config = dict(
    time_shift_ms=50,
    encoder_kernel_size=31,
    label_smoothing=0.1,
    decoder_connector='mlp',
)
Rows from expert 24 of block 3 of the audio encoder, named by matrix and row number. Rows with one number belong to one neuron. Each number is 128 + 24 x the weight over its row's rms, rounded and kept within 0 to 255. All counts start at 0. After the name is the row's rms in percent of the matrix's.
# up: expert up (encoder.blocks.3.mlp.up, 32x32x160), inputs 0-53
# down: expert down (encoder.blocks.3.mlp.down, 32x160x32, transposed), outputs 0-53
up.0 103 [135 147 103 134 147 121 114 140  96 142 120 151  72 105 159 137 113 144 134 116 103 158 174 171 120 126 110 155 113 150 132 119 116 149 186  90 126 142 162 141  96 137 106 177 146 146 151 134 133 136 161 138 101 136]
down.0 099 [121 129  87 112  78 112 157  85 139 130  95 140 137  96 117 106  98 121 145  81 114 109 122 133 106 148  84 115 157 171 117 110 150 143 112 141 113 104 116 113 130 175 107 159 125  97 134 150 102 124 118 127 105 100]
up.1 091 [121 120 121 136 121 140 129 108 132 142 133 115 133 126 123 121 135  86 115 118 105 130 125 108 156 114  98 146 145  94 128 160 174 164  63 197 114 103 148  66  87 136 118 113 132  91 112 131 124 112 124 166 125 141]
down.1 092 [128 122 163 113 128 123 101 130 155 125 114 113 145 104 129  94 115 113  75  97  84 138 135 125  94 117 161  53  90 155 127 172 153 138 141 121 145 127 182 122 194 111 148 124 117  98 136  87 185 129  90 127 168 105]
up.2 093 [ 79 127 105 183  80 155 118 112 156 169 123 130  72 120 138 163  95 165 146 152 106 127 160 157 113 160 109 144 174 160 134 103 153 135 138 145 110 127 128 136 101 152 121 137 111 148 134 103 150 145 153  98 134 126]
down.2 095 [128 110 148 130 122 111 115 124  98 119 128 118 169 147 160 130 142 159 106 103 100 139 126 139 119  93 118 131 175 129 162 110 167 139 102 127 114 131 139 117  80 167 108 162 110 117 116  94 148 155 111 112 165 143]
up.3 106 [118 120 172 151  80 107 128 132 110 104 158 100 126 127 107 128 125 126  81 173 142 127 103 122 114 113 160 156 130  86 120 126 130 136 151 163 182 178 113 127 147 182 118 150 183 132 145 125 113  98  94 150 147 120]
down.3 099 [140  90 141 131 137 138 119 164 150 158 149 134  73 190  98 117 161 136 129 138 102 115 146  70 105 134 168  95 119 137 118 112 160 100 120 106 134 149 106 127 123  85 118  98 121 136 117 110 131 179 115 137 142 129]
up.4 096 [139 134 198 155 109 133 162 125 151  80 126  98 122 169 106 167 149 104 112 134 133 104 119  77 170 111 116 157 139  63 149  81 123  97 123 151 142 158 131 125 165 141 156 134 118 113 124 107 144  98  91 130 140  94]
down.4 098 [141 158 153  95 149 101 105 115 113 115 117 103 104 126 153 144 203 113 141 103 120  99 171  97 119 141 120  91 119 100 138 143  52 110 134 111 104 154 113 142 145 103 140 132 126 168  80 143 106 117 101 114 150 111]
up.5 101 [129  93 153 107 124 155 174 107 125 124 100 117 164 149 138 112 128  95 114  85 117 108  99  97 147  97 128 169 103 127 134 141 129 133 131 164 149  70 138 128 123 103 148 154 123 126 105 119 115 126 161  94 126 130]
down.5 098 [124  97 166  88  85 119  80 136 173 112 131 124 170 120 184 131 165 118  91  89 125  99 159 184 100 140 132 118 106  87 113 118 137 105 100 106 111 112 139 121 160 146 127 107 142 126 106  98 159 123 144 133 138 147]
up.6 110 [ 98 119 112 118 125 147 104  77 107 161 122 107  74  89 164 108 166 184 144 109 119 146 145 113 141 150 146 128 166 161  83 123 107 146 131 101 104 110 140 106 146 119 112 106 136 111  79 117 149 124 139 114 141 131]
down.6 102 [130 116 141 134 159 114 126 132 144 126 170 153 128 161 157 112  93  97 118  95 143 127 131 107  96 155 121 123 157 105 127 115 119 174 119 103 152  97 167  97 169 130 136 153 131 103 122 136  95 136  98 109  76 100]
up.7 089 [119 132 176 112 109  80 144 124 138 138 122 150 114 108 103 175 134 146 146 112 121 108 181 128 169 127 148 110 142 116 144 106 110  99 119  93 130 158 138 142 157 102 106 144 100 131  91 118 126 113 100 121 165  86]
down.7 097 [117 140 116  85 146 140 117 150 134 140 140 136 188 128 133 102 143 129 133 147 171 144 105 127  92 117  92 136 135 142 164 102 105 141  99 118 101 140  88 139  73 117 128 176 133 171 153 165 139 133 121 159 127 150]
up.8 102 [106 158 102 151 122 149  99 191 132 131 123 164  99 146 127 133  99 152 141 131 121 136 162 141 102 109 105 109 118 168  83 113 141 175 147 107  85 101 172 133  99 153 103 114 105 125 152 117 130 139 154 139 122 128]
down.8 098 [158 112  98 152 106 117 124 128 153 139 116 116  97 122 105 143  99 147 139 131 145 127 123 162 146 134 106 104 167 172 174 146 159 133 115 127 104 131 125  97 110 152 100 154 118 170 131 120 136 102 112 106  72 110]
up.9 094 [112 159 119 115 129 153 120 163 148 142 138 108 109 145 142 118 118 120  98 139 187 118 130 122 120 129 117 103 165 134 163  94 150 142 113 116  94 130 137 133 169  81 149  81  91  99 145 139 117 187 120 113 135 135]
down.9 099 [152 157 158 144 165 112  75 116 105 161  91 138 141  74 110 136 121 119 136 155 152 126 103 154 120 108 127 113 111 108  94 167 136 100 123 140 135 116 113 146 136 168 150 135 109 160 223 136 154  78 138 126 126 154]
up.10 111 [105 186  92 128 150 141  84 158 107 145 154 173  85  86 144 151 105 166 133 129  97 137 169 156 107 119  86 111  90 159 118 123 132 124 152 105 102 153 166 139 118 143  96 148 163 136 145 147 108 150 168 158 101 125]
down.10 101 [154 111 113 139 151 138 153 130 136 115  92 146  92 145  79 129  83 148 112 103 145 115 148 142 131 158  87 125 139 193 100 145 162 139 114 145  98 123 149 108 109 144 106 133  97 109 120 152  98 109 116 111 103 129]
up.11 106 [ 96 125 146 136 126 128 157 106 115 122 132 124 137  85 127 127 133 181 189 123 138  89 164 168 125 144 128 120 102 178 124 123 107 109 100 108 143 125  84 182 174 119 122 103 164 140  95 109 105 149 143 114 120  70]
down.11 103 [122  90 128 139 154 176 120 143 128 130  82 136  84 158 126 119 112  98 129 159 158  81 157 164 131 142 151 183 117 154 135 101 127 110 114 142 142 151 125  99 109 107 128 146 104 104 129 133  96 127 153  96 143 131]
up.12 102 [149 127 140 100 175 125 160 127 139 117 128  71 127 122  85 140 119 124 162 128 173 113 151 125 168 153 109 169 157 110 110 112 163 150 136 118 126 171 131 135 187 109 122 150 105 114 107 123 161 135 136 154  97 117]
down.12 095 [120 124 136 128 144 107 133 168 118 143 152 154 110 129 136 140 131 114 117 125 166 113  91  92 110 153 145 144 146 111 158 104 110 109 107 154 120 140 129 137 110 100 118 152 156 119 134 133 138 143 174 146 124 115]
up.13 103 [ 91 130 126 109 134 133 114 102 139 155 130 154 103  83 145 143  93 155 123 146  97 129 133 133 117 165  99 139 148 160 129 144 181 121 121 120 109  98 155 134 126 153 121 143 169 117 106 136 127  78 123 116 114 131]
down.13 103 [145 151  98 101 110 115 134  99 127 135  85 178 122 125 106 116 113 141 104 121 136 105 111 101 112 131 119 117 142 116 140 118 166 155 116 129  70 113 127 115 122 136 140 151 106  92 116  99 106 130 109 101 137  96]
up.14 098 [128 123 165 126 149 132 143 134 133 111 139  94 139 120 109 127 169 115 155 107 109 118 124  74 146 120 170 184 117  86 142  87 123 116 126 156 179 116 131 105 153 143 128  99 131 163 119 114 140 136 127  96 194 129]
down.14 099 [133 126 161 106  90 190 102  83 124 140 144 133 172 154 119 117 116 153 133 131 185  73 163 133 107  84 177 109  82 101 112 160 104 115 141 147 118 106 149 118 117  82 111 121 134 174 151  79 147 157 120 138 143 122]
up.15 101 [221 100 115 134 141 126 135 120 123 130 139 124  86 145 106 135 125 133 131 137 136 110 137 121 154 115 106 151 126 114  79 128 151 134 182 139 137 172 135 111 163 123 139 125 147 111 118 128 165  63  87 158 137 119]
down.15 109 [ 95 141 130 108 131 111 145 155 142 146 172 137 141 143  82 108 140 115 127  61 104 129 133 167 102 114 146 108 152 134 166  67 132  92  75 124 123 122 120 144 154 164  92 163 101 136 116 170 137 160 149 150 166 135]
up.16 096 [164 147 138  74 110  85 171 170 141  77 115 131 143 120  96 157 103 141 116 138 138 138 155 126 136 119 112 155 139 118 150 144 168 114 139 158 118 151 140 138 149 109 133 161 121 134 154 131 119 108 100 166 157 108]
down.16 095 [159 140 155  87 147 161 105 137 103 178 143 137 133  99 117  94 155  80 141 126  99 167 147 163  86 102 130 150 131 144 113 132 131  98 104 147 126 130 100 114  66 125  80 141 137 153 154 124 148 140 163 180 144 125]
up.17 105 [184 103 109  79 128 101 139 162 140 108 106 139 130 131 109 162  84  92  58 126 104 134 134 175 106 139 123 128  83 172 163 111 142 121 162 166 125 126 135 113 133 116 151 128 142  93 151 135 101 184 154 132 117 158]
down.17 106 [173 155  86 151 125 150 114 102 129 109 119 173 166  94 112 124 117 148 107 137 116 113 117 137  91 144 182 127 106 139 117 173 115 128 103 193  97 142 146 111  92 150  99 128 143 125 119 158 128  95 127 116 109 144]
up.18 095 [173 123 204 145 136 140 150 159 140 114 148  91 126 156  90 132 117 138 101 106 117 108 137  71 144 120 157 179 167  95 167 101 138 104 142 123 138 162 144 111 153 144 121  88 125 127  92 154 117 117 127 154 162 124]
down.18 099 [112  67 118 138 129 145 169 141  83 142 145 111 157 141 114 128 141 115 134 150 130 105 159 125 107 119 148 138  85  98 118 107 107  94 128 111 120 164 130 128 109 120 125 102 117 114 129 106 158 123 123  96 196 130]
up.19 087 [119 151 105 145  85 120 144 148 118 106 104 122  92 104 202 103 133 143 117 128 108 150 141 124 112 145  68 125 101 179 151  85  99 127 109 117  92 104 137 164 115 164 112 126 176 116 109 131 110 148 117  90  99 137]
down.19 095 [107 121 102 149 134 102 142 132 158 152 111 129  62 100 137 175 118 127  89 115 181 122 143 147 153 158 140 128 114 144 130 138 115 134 117 138 150 117 147 118 127 171 122 134 149  96 122 160 102  96 114 108 113  83]
up.20 107 [113 174 116 128 148 118 100 122 144 133 146 155  87  88 145 144  96 163 139 153 137 130 184 177 119 129 113 150 103 137 105 134 155 136 150  75  91 155 177 152 115 158  92 129 115 115 145 118 139 114 131 156 105 143]
down.20 109 [193 118 104 145  89 126 129  75 157 132  77 140 107 108  91 134  91 129 117 106 131 126 156 121 127 111 119 110 134 128 155 120 136 170 148 125 132 113 176 133 111 163 131 137 131 137 136 151 112 121  76 128 113  78]
up.21 094 [166 113 143 114 163 146 154 133 142 104 148 118 167 104 162 149 109  91 159 135 149  77 137  85 128  96 103 136 122 100 173  70 146 130 111 156  98 114 149 139 145 126 142 153  78 124 103 142 149 116 124 123 131 129]
down.21 099 [135 104 104  95 117 113 120 149 106 147 117 145 155 117 144 101 163 111 117 154 176 107 107 149 112 110 133  92 153  76 103 136 124  82 141 147 142 139  92 157 155 150 107 137 168 147 191 136 132 145 108 100 154 169]
up.22 109 [164 122 145 123 143 149 163 126 152 128 146 118 102 118 126 172 127 120 129 107 126 110 141  85 147 121 113 167 112  89 144 107 131 136 141 136 121 147 139 110 152  98 136 114 112  92 124 129 148 142 102 158 122 127]
down.22 101 [131 156 110  94 120 103 112 156 118 156 140 116 141 124 147 137 163 139 117 120  99  86 113 103  87 132 151 104 124 162 182 101 114 104  88 111 134 141 110 172 107 120 148 112 155 139 114 124 117 133 125 109 147 143]
up.23 097 [120 155 113 139 166 170 150 132 132 121  87 155  84 136 102 117  47 124 100 116 115 136 151 164 138 127 122 118 139 167 126 129 134 204 146  90 116 129 111 138  97 110 127 130 126 130 158 117 127 148 128 138 144 108]
down.23 099 [136 122 142 177  93 122 137 125 148 110 117  93 160 126 135 134 123 128 101 152 122 114 110 136  98 109 134 100 169 143 140 145 109 143 175  85 106 140 111 118 116 156 174 106 129 113 153 101 152 131  97 101  76 128]
up.24 097 [117 127 197 152 129 135 117 148 140 103 117 106 101 152 116 147 122 139  88  74 101 157 125  97 151 126 131 134 123  79 121 119 142 113 133 122 127 144 152  86 135 184 107  95 119 119 147 129 110 145 102 139  96 153]
down.24 098 [143  76 131 124 145 109 131 152 133 124 148 101  85 143 102 159 130 115 124 134 118 119 124 131 128 138 112 136 102 114 117 161 119 121 178 144  97 160 186 155 106 144 152 114 144 106  88 105 146 127 114  88 157 129]
up.25 092 [129 124 129 114  98 132 154 137 109 112 144 111 147 132 114 119 184 154 125 167 137 115 128  80 135 118 127 109 135 100 137  99 116 130  93 162 136 107 144 130  82 157 164 139  39 132 125 102 145 159 147 138 122 156]
down.25 097 [125 113 125 134  94 143 113 148  98 100  90 172 185 123 173 112 126 119  88 120 165 160  99 110 150 107 133 123 133 145 145 120 127 124 121 111 172  96 102 109 115 165 120 116 143 107 164  96 122 158 140 129 112  86]
up.26 113 [153 124 153  92 162 112 144 123 131 101  75 134 138  98  94 170 114  98 146 110  86 112 141 140 126 153 125 167 108 139 155 159 145 105 116 181 103 154 121 153 119  92 150 190 149 128 143 147 115 123 145 135 141 141]
down.26 107 [154 148 147  81 121 147  96 128 104 122 118 162 117 100 122 133 128 104 123 103  81  71 108 140 104 132 161 149 116 136 127 170 114  94 126 163  97  85 133 104 139 122  93 170 127 149 149 157 142 110 175 154 155 126]
up.27 109 [118 170 111  86 190 146 108 115 105 129 111 134 110 138 133 148 128 143 151 159  89 139 123 144 114 120 135 128 134 140 142 141 164 103 109 117 109 113 150 159 127 129 116 188 128 124 109 156 126 138 140 137 100 135]
down.27 111 [179 126 156 138 118 134 110 128 144 125  76 135 112 126  76 176  81 144  89 138 180  76 131 122 139 143 113 109 128 143 141 182 166 131 137 128  98 106 105 161 121 108 122  70 139 119 129 153 123 141 125 113 158 161]
up.28 086 [125 157  99 114 118 141  78 126 110 145 147 130 115 115 165 107 160 140 163 143 127 108 155 133 140 143 157 133 164 148 102 101 128 103  74  98 127 132 113 110 114 163  90 112 125 125  68  93 155  67 103  93 118 156]
down.28 102 [127 120 125 163 145 141 181 136 145 107  86 114 112 105 185 129 107 143 146  87 133 119 113 117 154 127 115  82 112 154 104  82 142 170 114 123 135 127 110 165 145 153 119 142 192 130 184 141 156 137 134 124 126 139]
up.29 101 [108  94 120 180 113 163 151  80  83 118 156 118  99 147 156 129 156 154 123 148 132 134 106 148  99 127 137 140 163 133 121 104  93 107 139 108 169 163 110 150 153 136 142 111 172  88 119 130 154 141 108  83 120 122]
down.29 096 [102 144 128 115 116 153 173 158 137 138 134 114  72 147  78 117 120 147 136 131 150 102 129 127 107 147 125 156 106 102 146 127 118 145 117  58 155 127 122 134 111 111 115 106 127 133 111 138  81 137 112 183 136 131]
up.30 086 [117  85 136  84  98 109  98 111 112 134 141 109  65 145 163 140 136 132 133 142 116 137 177 160 115 147 155 114 107 151 111 104 119 104 107 132 152 137 113 128 129 132 135  84 163 122  55 142 137 109  98  99 111 126]
down.30 089 [108 126 134 153 109 122 113 128 184 114 133 123 148 153 170 106 145 158 128 102 110 138 122  98  94 172 117 102 174 137 142 121 124 141 119 119 127 123 144 137 146 128 153 106 145  87  80 107 123 101 137 119 118 145]
up.31 110 [102 171  97 147 136 122 117 110 132 146 155 139 127  95 151 137 139 177 199 132 141 135 158 141 136 134 106 135 105 168 127 120 115 109 140 109  96 103 144 139 137 145  95 133 138 136 181 130 120 154 157 133 113 157]
down.31 107 [108 111 138 103 170 112 114 125 147 119 115 108  83 156  65 144 115  83 129 112 139  88 114 136 163 141 136 141 114 155 129 111 127 152 139 149  96 147 131 104 148 126 120 167 132  83 146 175  99 141 134 121 107 119]