Weights of a small encoder-decoder audio transcriber: batches of 128.
Rows from block 4 of the text decoder of a small encoder-decoder audio transcriber, named by matrix and row number. Rows with one number belong to one neuron. Each number is 128 + 32 x the weight over its row's rms, rounded and kept within 0 to 255. All counts start at 0.
After each neuron's rows are labels from the 100 texts, of 14976, where the neuron reaches its highest value: "tokens" is the input token at the peak. Only what is clearly more common there than usual is listed. The data: read English sentences (LibriTTS-R). In brackets: how many of the 100, against the usual share in percent.
# fc1: MLP up (decoder.blocks.4.mlp.fc1.weight, 384x128), inputs 0-127
# fc2: MLP down (decoder.blocks.4.mlp.fc2.weight, 128x384, transposed), outputs 0-127

fc1.40 [164 184 120 151 179 142 163  97  58 175 181 135 210 147 115 165 130 181  83 151 162 156 163 114 152 134 109  53  78 154  99 152 106 119 120 148 215 123 121 132 117 151  84 153 116  94 146 180 137 124  89 114 158 195 108 184 138 157 144 105 136 143 123 130 141  89 131 113 170 175  61  90 109 118  90 128 109 138 110 137 152 164 168 148 117 133 104 105 120 124 112  84  68 147 114 204 100 113 107 111 101  90 158 147 184 122 135  93  99 166 116 147 104 156 109 157 103 124 128 131 153  98  68 150 116 112 131 135]
fc2.40 [ 59 171 172 140 143  97 143 137 126 158  93 120 180 102 152 115 183 139 159 118  89 121 146 109 103 145  91 135 162 128 165 136  27 125 138 127 144  87 158 149 144 145 126 137 104 124 198 192 145 147 121  67 137 145 197  64 115 123 110 149 124 146  74 133 134 126 138 167 152 120 113  72 138 117 106 164 187 128 153 104 132 145 172 128 148 165 125 134 108 100 155  83 100 172 128 144 121 172 122  95 153 144 147 101 150 131  62 119  59 147 131  98 160 107 120 117 187 164 132  58  80 158 123 150  63 104 174 121]
tokens: "t" (94 vs 7.3)

fc1.68 [133  74  87 108 136 144 195 179 128 125 148 150 145 160 137  52 126 104 119  97 141 110 164  78 146 179 139  83 139 156 169 165 146 127 132 120 129 101 107 123 103 145  91 171 113 134 108 158 103 145 121 118 109 123  87 176 123 159 128 183  99 147 128  66  72 184 138 104 161 120  83  39 109 162 129  92  34  97 108 140 121 140 108 155 152 115 119 193 112 129 151 117  92 171 129  70 146 128 167 164 134 138 153 113 144 122 150 116 178 202 132 141 112  73 150 138 114 151  62 184 110 120  83 130  99 146 135 130]
fc2.68 [158 157 150  94 170 112  84 123 114 178 175 122 145  70 185 160 147  69 112 189 123 105 119 108 114 128  82 147 107 101 122  67  65 136 116 111 146 126 165 111 180 117 119 102 130 133 119 140 129 108 128 102 116  85 137  78  72 106 112  69 171  55 101 197 177  59 119 130 105 164 114 130 135 182 122 161 111 153 156  90 144 142 175 170 100 136 149 147 148 125 128 110  79 104  90 132 157 112 100 117  76 194 118 135 115 156 128 108 147 156 118 116 103 179 127 104  99 142 133  59 143 192 158 147 168 120  88 134]
tokens: "o" (96 vs 6.1)

fc1.351 [153 165 121 144 152 117 104 174 101 106 146 138 163 139 138 136 102 107 112  86  98 144 124 199 180 127 165 150 122 137 146 137 115 135 121  66 118 105 154  72  87 206 151 118 108  95  65 122 176 150 126 162  98 122 127 118 144 123 133 152  96 162 210  97 103  90 151 107 186 180 174  80 120 124  79 165 118 148  75 132 111 162 138 154 147 108 160 199  78 164 142 198 155 141 151  90 130 136 167 128 136 151 149  93  81 131 167 140 153  84 116 105  72 129 123 143 159 125 150  76 123 117 110 174 115 181  70 160]
fc2.351 [101 124 178 158 147  97 117 150 149 145  67  74  99 115 150 214 174 145 100 153 182  97 191 158 140 128 143 115 120 157 150  93  98 126 113 154 176 154 112 126 177 138 156 114 105  77 183 168 128 116 123 111 134 101 179 123 110  95 153  42 123 114  73 135 159 128 161 160 141  87  99 163 197 180 154 150 152 110 159 139 160 136 139 134 146 131  82 115 113 110 132  98  70  98 108  70 144 118 117 151 111 213 131 150 130 196  92 110  89 129 158  89 133  94 174 133 133 145 140  93 139 138 137 109 117  84 172 116]
tokens: "o" (50 vs 6.1); "r" (40 vs 4.5)

fc1.20 [141  92 114 130 131 170 107 128 168 147 145 147 172 163 125  93 118 151 109  93  74 109 171  99 161 157  70  90  79 104 157 123  88  95 103 136 157 154 159 109 152 113 128 190  93 111 118 182 119 171  85 109 129 146 125 138 118 164 118  79 136 193 141  65  76 157 174 130 123 121  81 124 138 221 155 113 118 137  96 143 186 147 124 114  98 180 171 151 131  83 127 111 103 129 136 103 183 141 108 213 110 124 134 123 140 130 158 144 128 173 160 141  76 147 109 163 138 160 102 158 202 170  68 127 138 150 124 174]
fc2.20 [ 59  79 122 100 141 123  73 122 176 140 108 152 127 126 172 142  86  99  95 120 133 110 162 136 196 156  84 110 157 114 194 138 128 139 204 123  59 166 111 115  98 146 135 126 152 105 103 123 186 169 183 141 101 117  98 150 134  99 210 139 124 115 192 101  94 115 143 109 196 150 163 127 149 160 159 131 115 137 146 133 111  79 124 142  74  79  82 147  77 166 111 165 144 157 173  51 130 137 105 121 154 112 131 125 102 111 183 153  85 101 160 124 113 149 160 135 101 132  67 161 125 127 130 130 114 126  98  88]
tokens: "o" (84 vs 6.1); "b" (13 vs 1.2)

fc1.309 [113 159 190 164 210  95 146  55 158 125 160 134 120 177 163 146 165 170 151 108 136 169  96  81 173 115 107 124  73 139 121 150 105 119 107  73 147 159 118 164 119  80 112 138 166  63 121 128 179 151 161 121 149 141 117 122 107 127 160 161 106 131 121 180 111  79 107  99 195 103 116 127 101  86 185 156 106 130 146 140 150 131 117 135 127 189  91  90 140 102 131 114 193 161 196 153 115 100 129 111 176 108 150 162 132 149  89 151 114 136 134 101  41 153 169 147 116 135 132 155 103 106 111 134 205 113 144 138]
fc2.309 [137 109 166 114 119 153 111 136 194 158 154 155 134 130 153  92  99  75 124 109 114 116 142 174 172 143 169 139 153  93 146 149 146 147 135 119 156  76 179 100 183 182 123 115 101 145  90 161 165 137 106 194 123 141  50 144 179 158 131 119  76 115 167  68 162 107 148 124  89 156  69  75  96 150 101 144 161 119  89 118 130 169 125 136 132 177 133 128 128 175 146 102 117 114 117  96  86 183 140 105 118 138 141  78 139  90 148 129 197 106 132 158 111 166 149 135 105 116 143 110  99 111 159 179  46  66  77  85]
tokens: "t" (94 vs 7.3)

fc1.134 [147  97 105 183 180  79 127  99 221 145 158 144 121 102 176 110 101 149 126  67 141 156 114 104 154 114 145  78 147 147 175 110  95 126  88 135 161 151  96 117  86 148  93 195 179 114  97 206 141  96  77 144  76 162 100  95 126 139  87 102 138 156 150 127  95 152  96 177 123 146 101 160  90 154 105 158  78 132  97  94 102  78 130 170 187 142 127 132  71 139 175  82  78 123 105 117 148 139 145 165 122 137 102 145 117 103 128 162 145 181 126 129 166 115  87 163 104 171 159 101 106  70 144 111 123 130 134 145]
fc2.134 [128 145  92  68 133 185 196 117 188  86 125 171 143 192 150 184 156 146 104 183 135 146 132 110 110 126 180 168 105 124  93 130 151  86 116 146  86 139 148 140 157  80 148 101 109 138 128  50 107 108 177 133 134 136  39 141 146 141 152 191 127 117 130 122 104 140 122  91 133 139 201 136  86 166 117 125 101 129 118 168 134 159 123 107  96  69 138 111 143 126  91 154 196  86 147 142 103 139  89 122 123 146 146 158 101 124 142 141 182 140  52 140 112 177 132 115  76  89 106 105 183 125 121  91 103 168 148 126]
tokens: "o" (79 vs 6.1); "l" (17 vs 3.3)

fc1.216 [143 192 105  85 210  68 123 116 126 132 146 197 121 122  56 113 128 132 125 120 157 110 127 137 131  89 102 122 116 112 121 132 156 122 125  66 160 133 132 113  99 141  93 132  98  77 118 158  83 106 107  74 165 156 157 138  63 127 185 130 103  99 165 158 157 155 130 110  89 180 108 131 151 162 104 165 142 132 108 116  97  98 131 150 104 143  76 119 217 194 186 163 142 110 126 136  48  96 131 123  95 140 177 119 154 104 126 102 109 142 115 197 164 144 127 121 101 111 137 159  74 116  83 161 143 142 123 180]
fc2.216 [141 110 103 195 122 141 155  80 103 125 114 155 122 121 118  86 147 155 131 150 175 197 167 200 158 156 136  99 157 170 165 178 125 132 141 100 151 104  53 114 111 162  92 113 125 143 176 161 116 181  76 101 107 126 185 132 142  92 114 161  64 131 146 156 108 126 102  97 199 137  99 129  71 139 123 157 158 104 135 156 160 143 155 106 110 138 165 118 118  91 119 196 113 153  79  83 124 152 123 122 152 117 113 164  89 100  98 150  70 148 110  68  93 116  67 101 164  96 126 171 158 154 154 142  77 156  96 146]
tokens: "o" (44 vs 6.1); "s" (14 vs 4.9); "r" (10 vs 4.5)

fc1.353 [147 113 130  69 153 106 137 214  86 136 108 162 114 101 181 153 134 121  88 143 143 166 125  79 133  99  98 131  68 109 130  82 112  89  90 134 138 190 152 148  96  98 143 155  79 103 119 127 146 113 112 132 149 138  94 129 126 150 201 158 117 159 177 157 123 154 130 181 128 159 127 147 151 162 135 150  94 186  88 175 110 140 140 195 114  81 148 121 128 178 165 127 156 122 126 106 147 112 218 185 104 152 132  95 115 105 128  67 141 159  87 125 105  74 113 107  87 131  66  89 184 125  95 137 177 107 138 151]
fc2.353 [ 72 186 152 164 121 108  97 110 125 146  83 164 126 116 130 156  85 147 163  88 111  84 143 138 141  48 165 158  95 106 174  90  78 188 145 114 146 119 116  76 174 156  65 114 182 100  92 168 118 140 112 106  82 103 200 128 121 104 127 107 128 151 113 106 135 155 209 102 114 146 120 126 120 114 160 115 113 100  86  53 124 108 113 156 168 178  83 115 114 107 133  92  93  95 129 113 109 177 108 125 172 149 129 139 172 135 130  91 114 144 154  95 152 135 137  89 187  75 142 147 112 143 179 157 120  80 170 164]
tokens: "o" (80 vs 6.1); "l" (12 vs 3.3)

fc1.381 [134 125 165 135  76 118 173  81 140 129 115 187 146 145  77 171 121 108 115 123 189 181 125 164 197 119  66 107 122 131 171 115 115 142 135 120 147 122 124 115  85 172 110  87  63 125 136 146 155 151  94 172 142 136 118 119  96 146 138  91 115 140 191 120  96 178 180 209 115 144  78  63 136 119 138 119  85 164 112 107 122 112 152  86 106 109  87 186 145 146 130 159 169 115 106 143 102 171 137 122 134 235 108 159  42 148  94 123 103 146 123 140  91 143 119 139 139 137  69 147 148 148 127 116 114 116 138 155]
fc2.381 [112 158 141 107 149 130 138 152  74 149 192 108  56 111 161  60 164 156 121 118  95 210 134 104 112 150 161 165 103 110  98 137  77 104 148 116 134 121  95 139 142 117 141 164  71 106 157 127 127  88 163 182 158  82 164 122 174 190 130 161 134  93 141 102  76 149 119 152  56  86 161 132 145 141 136 131  88  56 139 118 163  75 147 141 121 127 110 115 165 157 182  86 180 165 115 120 146 139 165 146 123  83 153  95 145 123 171 126 172  73 114 148 126 149 154 133 158 168 112  90 155 204 110 134 106 119 100 127]
tokens: "t" (40 vs 7.3); "m" (21 vs 2); "v" (11 vs 0.8)

fc1.314 [216 161 150 126 211 133 172 111 107 146 161 154 146 174  80 159 163 145 154 119 128 130 197 114 170 115 149  87 141 144 189 150 139  94  87 102 136 128 145 144 118 157 114 162 115 120 153 139 158 123  86 114 198 145  71 150 117 125  87 124 130 142  75 161 145 164 155 128 129 154  84  92 143 124 119 145  89 148 100 186 137 154 174 149 130  61 119 136 154 121  98 114 120 146  96 157 142 107 139 108 106  68 125 118 137  96 100  91 176 188 126 173  95 111 167 192 196 107 119 143 125 149  48 109 101 117 108 159]
fc2.314 [159 147 123 142 146 117 140  99  90 135 126 140 188 145 140 123 182 137  91 121 114 127 129  85 125 170 107  85  76 131 141 188 101  92  89 198 145 144  97 118  95 114 124 135  99 155 145 155 131 128 113 109 137 137 178 107 168 166 135 124 100 118  83  84 178 114  73  84 149 118  79  88 184 143 119 177 164 130 205 169 151 137 132 124 154 121  73 114 118 157 134 123 113 143 155 213 140 122  35 149 103 141 160 120 166 158 144  88  45 156 169 135 107 144 159  93 139 168 173 115  98  95  84 107 177 115 138 122]
tokens: "t" (100 vs 7.3)

fc1.342 [110  95 121 110 161 156 164 141 152 136 162 128 207 151 150 140 105 125 132 106 150 150 186 144 105 105  65 121 165 131 149 151 131  94 114 145 154 126 121  62 152 128 146 192  89  95 149 133 132 168 124 160 114 119 115 139  84  66 169 136 182 122 131 107 151 110 154 155 188 142 103 125 125 150  91  90 144 109 160 112 160  81 111 166  94 109 132 170 115 175 143 125 130 151 107  99 104 175 149 172  35  67 160 127 135  47 136 160 133  85 171 122  87 134 112 202 132 161 171 160 165 103  86 131 143 187 109 157]
fc2.342 [109  98 181 170 114 154  59 117 178 141 156 122 147  67 122  79 181  77  65 195 117 100 141 160 168 128 149 146 161 139 133 147  92 124 127 162 154 158 103 118 124 140 123 167  55 133 153 144 130 155 157 141  75 114  98  90  95 145 169 149 238 150 128 111 174 100 174 134 131  98 154 161 135 200 120 142 144 123 173 147 163 121 159 151 124 143 104 179 107 163 137 156 105 163 125 114 130 108 111 162 112 132 147  87 114 121 180 142  75 149 155 157 135 122 143 116 173 188 153 105 113 116  60 127 159 150 116  95]
tokens: "o" (31 vs 6.1); "l" (28 vs 3.3); "c" (24 vs 1.8); "b" (16 vs 1.2)

fc1.231 [173 151 155  92 128 186  75  92 118 122  77 138 119 165 136 122  84 133 114 125 124 124 110 112 139 102 142 138 156  65 159 127 134 133 132  96 192 141 104 127 125 212 130 153  96  68 145  90 183 154 118 176  64 192 113 117 112 122 120 149 106 174 144  92 171 173 199  79 132 152  97  98 102 121  90 136  88 127 136 139 159  51 102 159  87  79 125 170 161 167 113 165 114 127 125 128 112 131 130 147  44 170 134 112  72 142 168 110 134 105 175 166 150 148 148 145 153  96 106 133 134  97 181 136 167 137 137 122]
fc2.231 [ 93 127  81 103 136 114  75 171 137 149 128 107  96 155 169 119 111 167 113 124 166 172  94 100 140 217 171  93  96 133 168 167 178 101 100  68 103 151 105 103 144  77 106 142 104 122 144 123  97  91 104 124 141  74 111 202 157 133 165  57  84  92 163  79 150 165  91 149 122 122 114 113 177 189  71 154 131  84 153 132 157 135 134 149 166 140 104 135 111 174 162 120 127 173  72 161 124 149 147 116 119  98 138 111 166 156  80 105 147  96 110 133 113 131 103 182 134 156 134 174 109 151 150 117 168  89 126  68]
tokens: "t" (48 vs 7.3); "e" (30 vs 10); "d" (11 vs 3.6)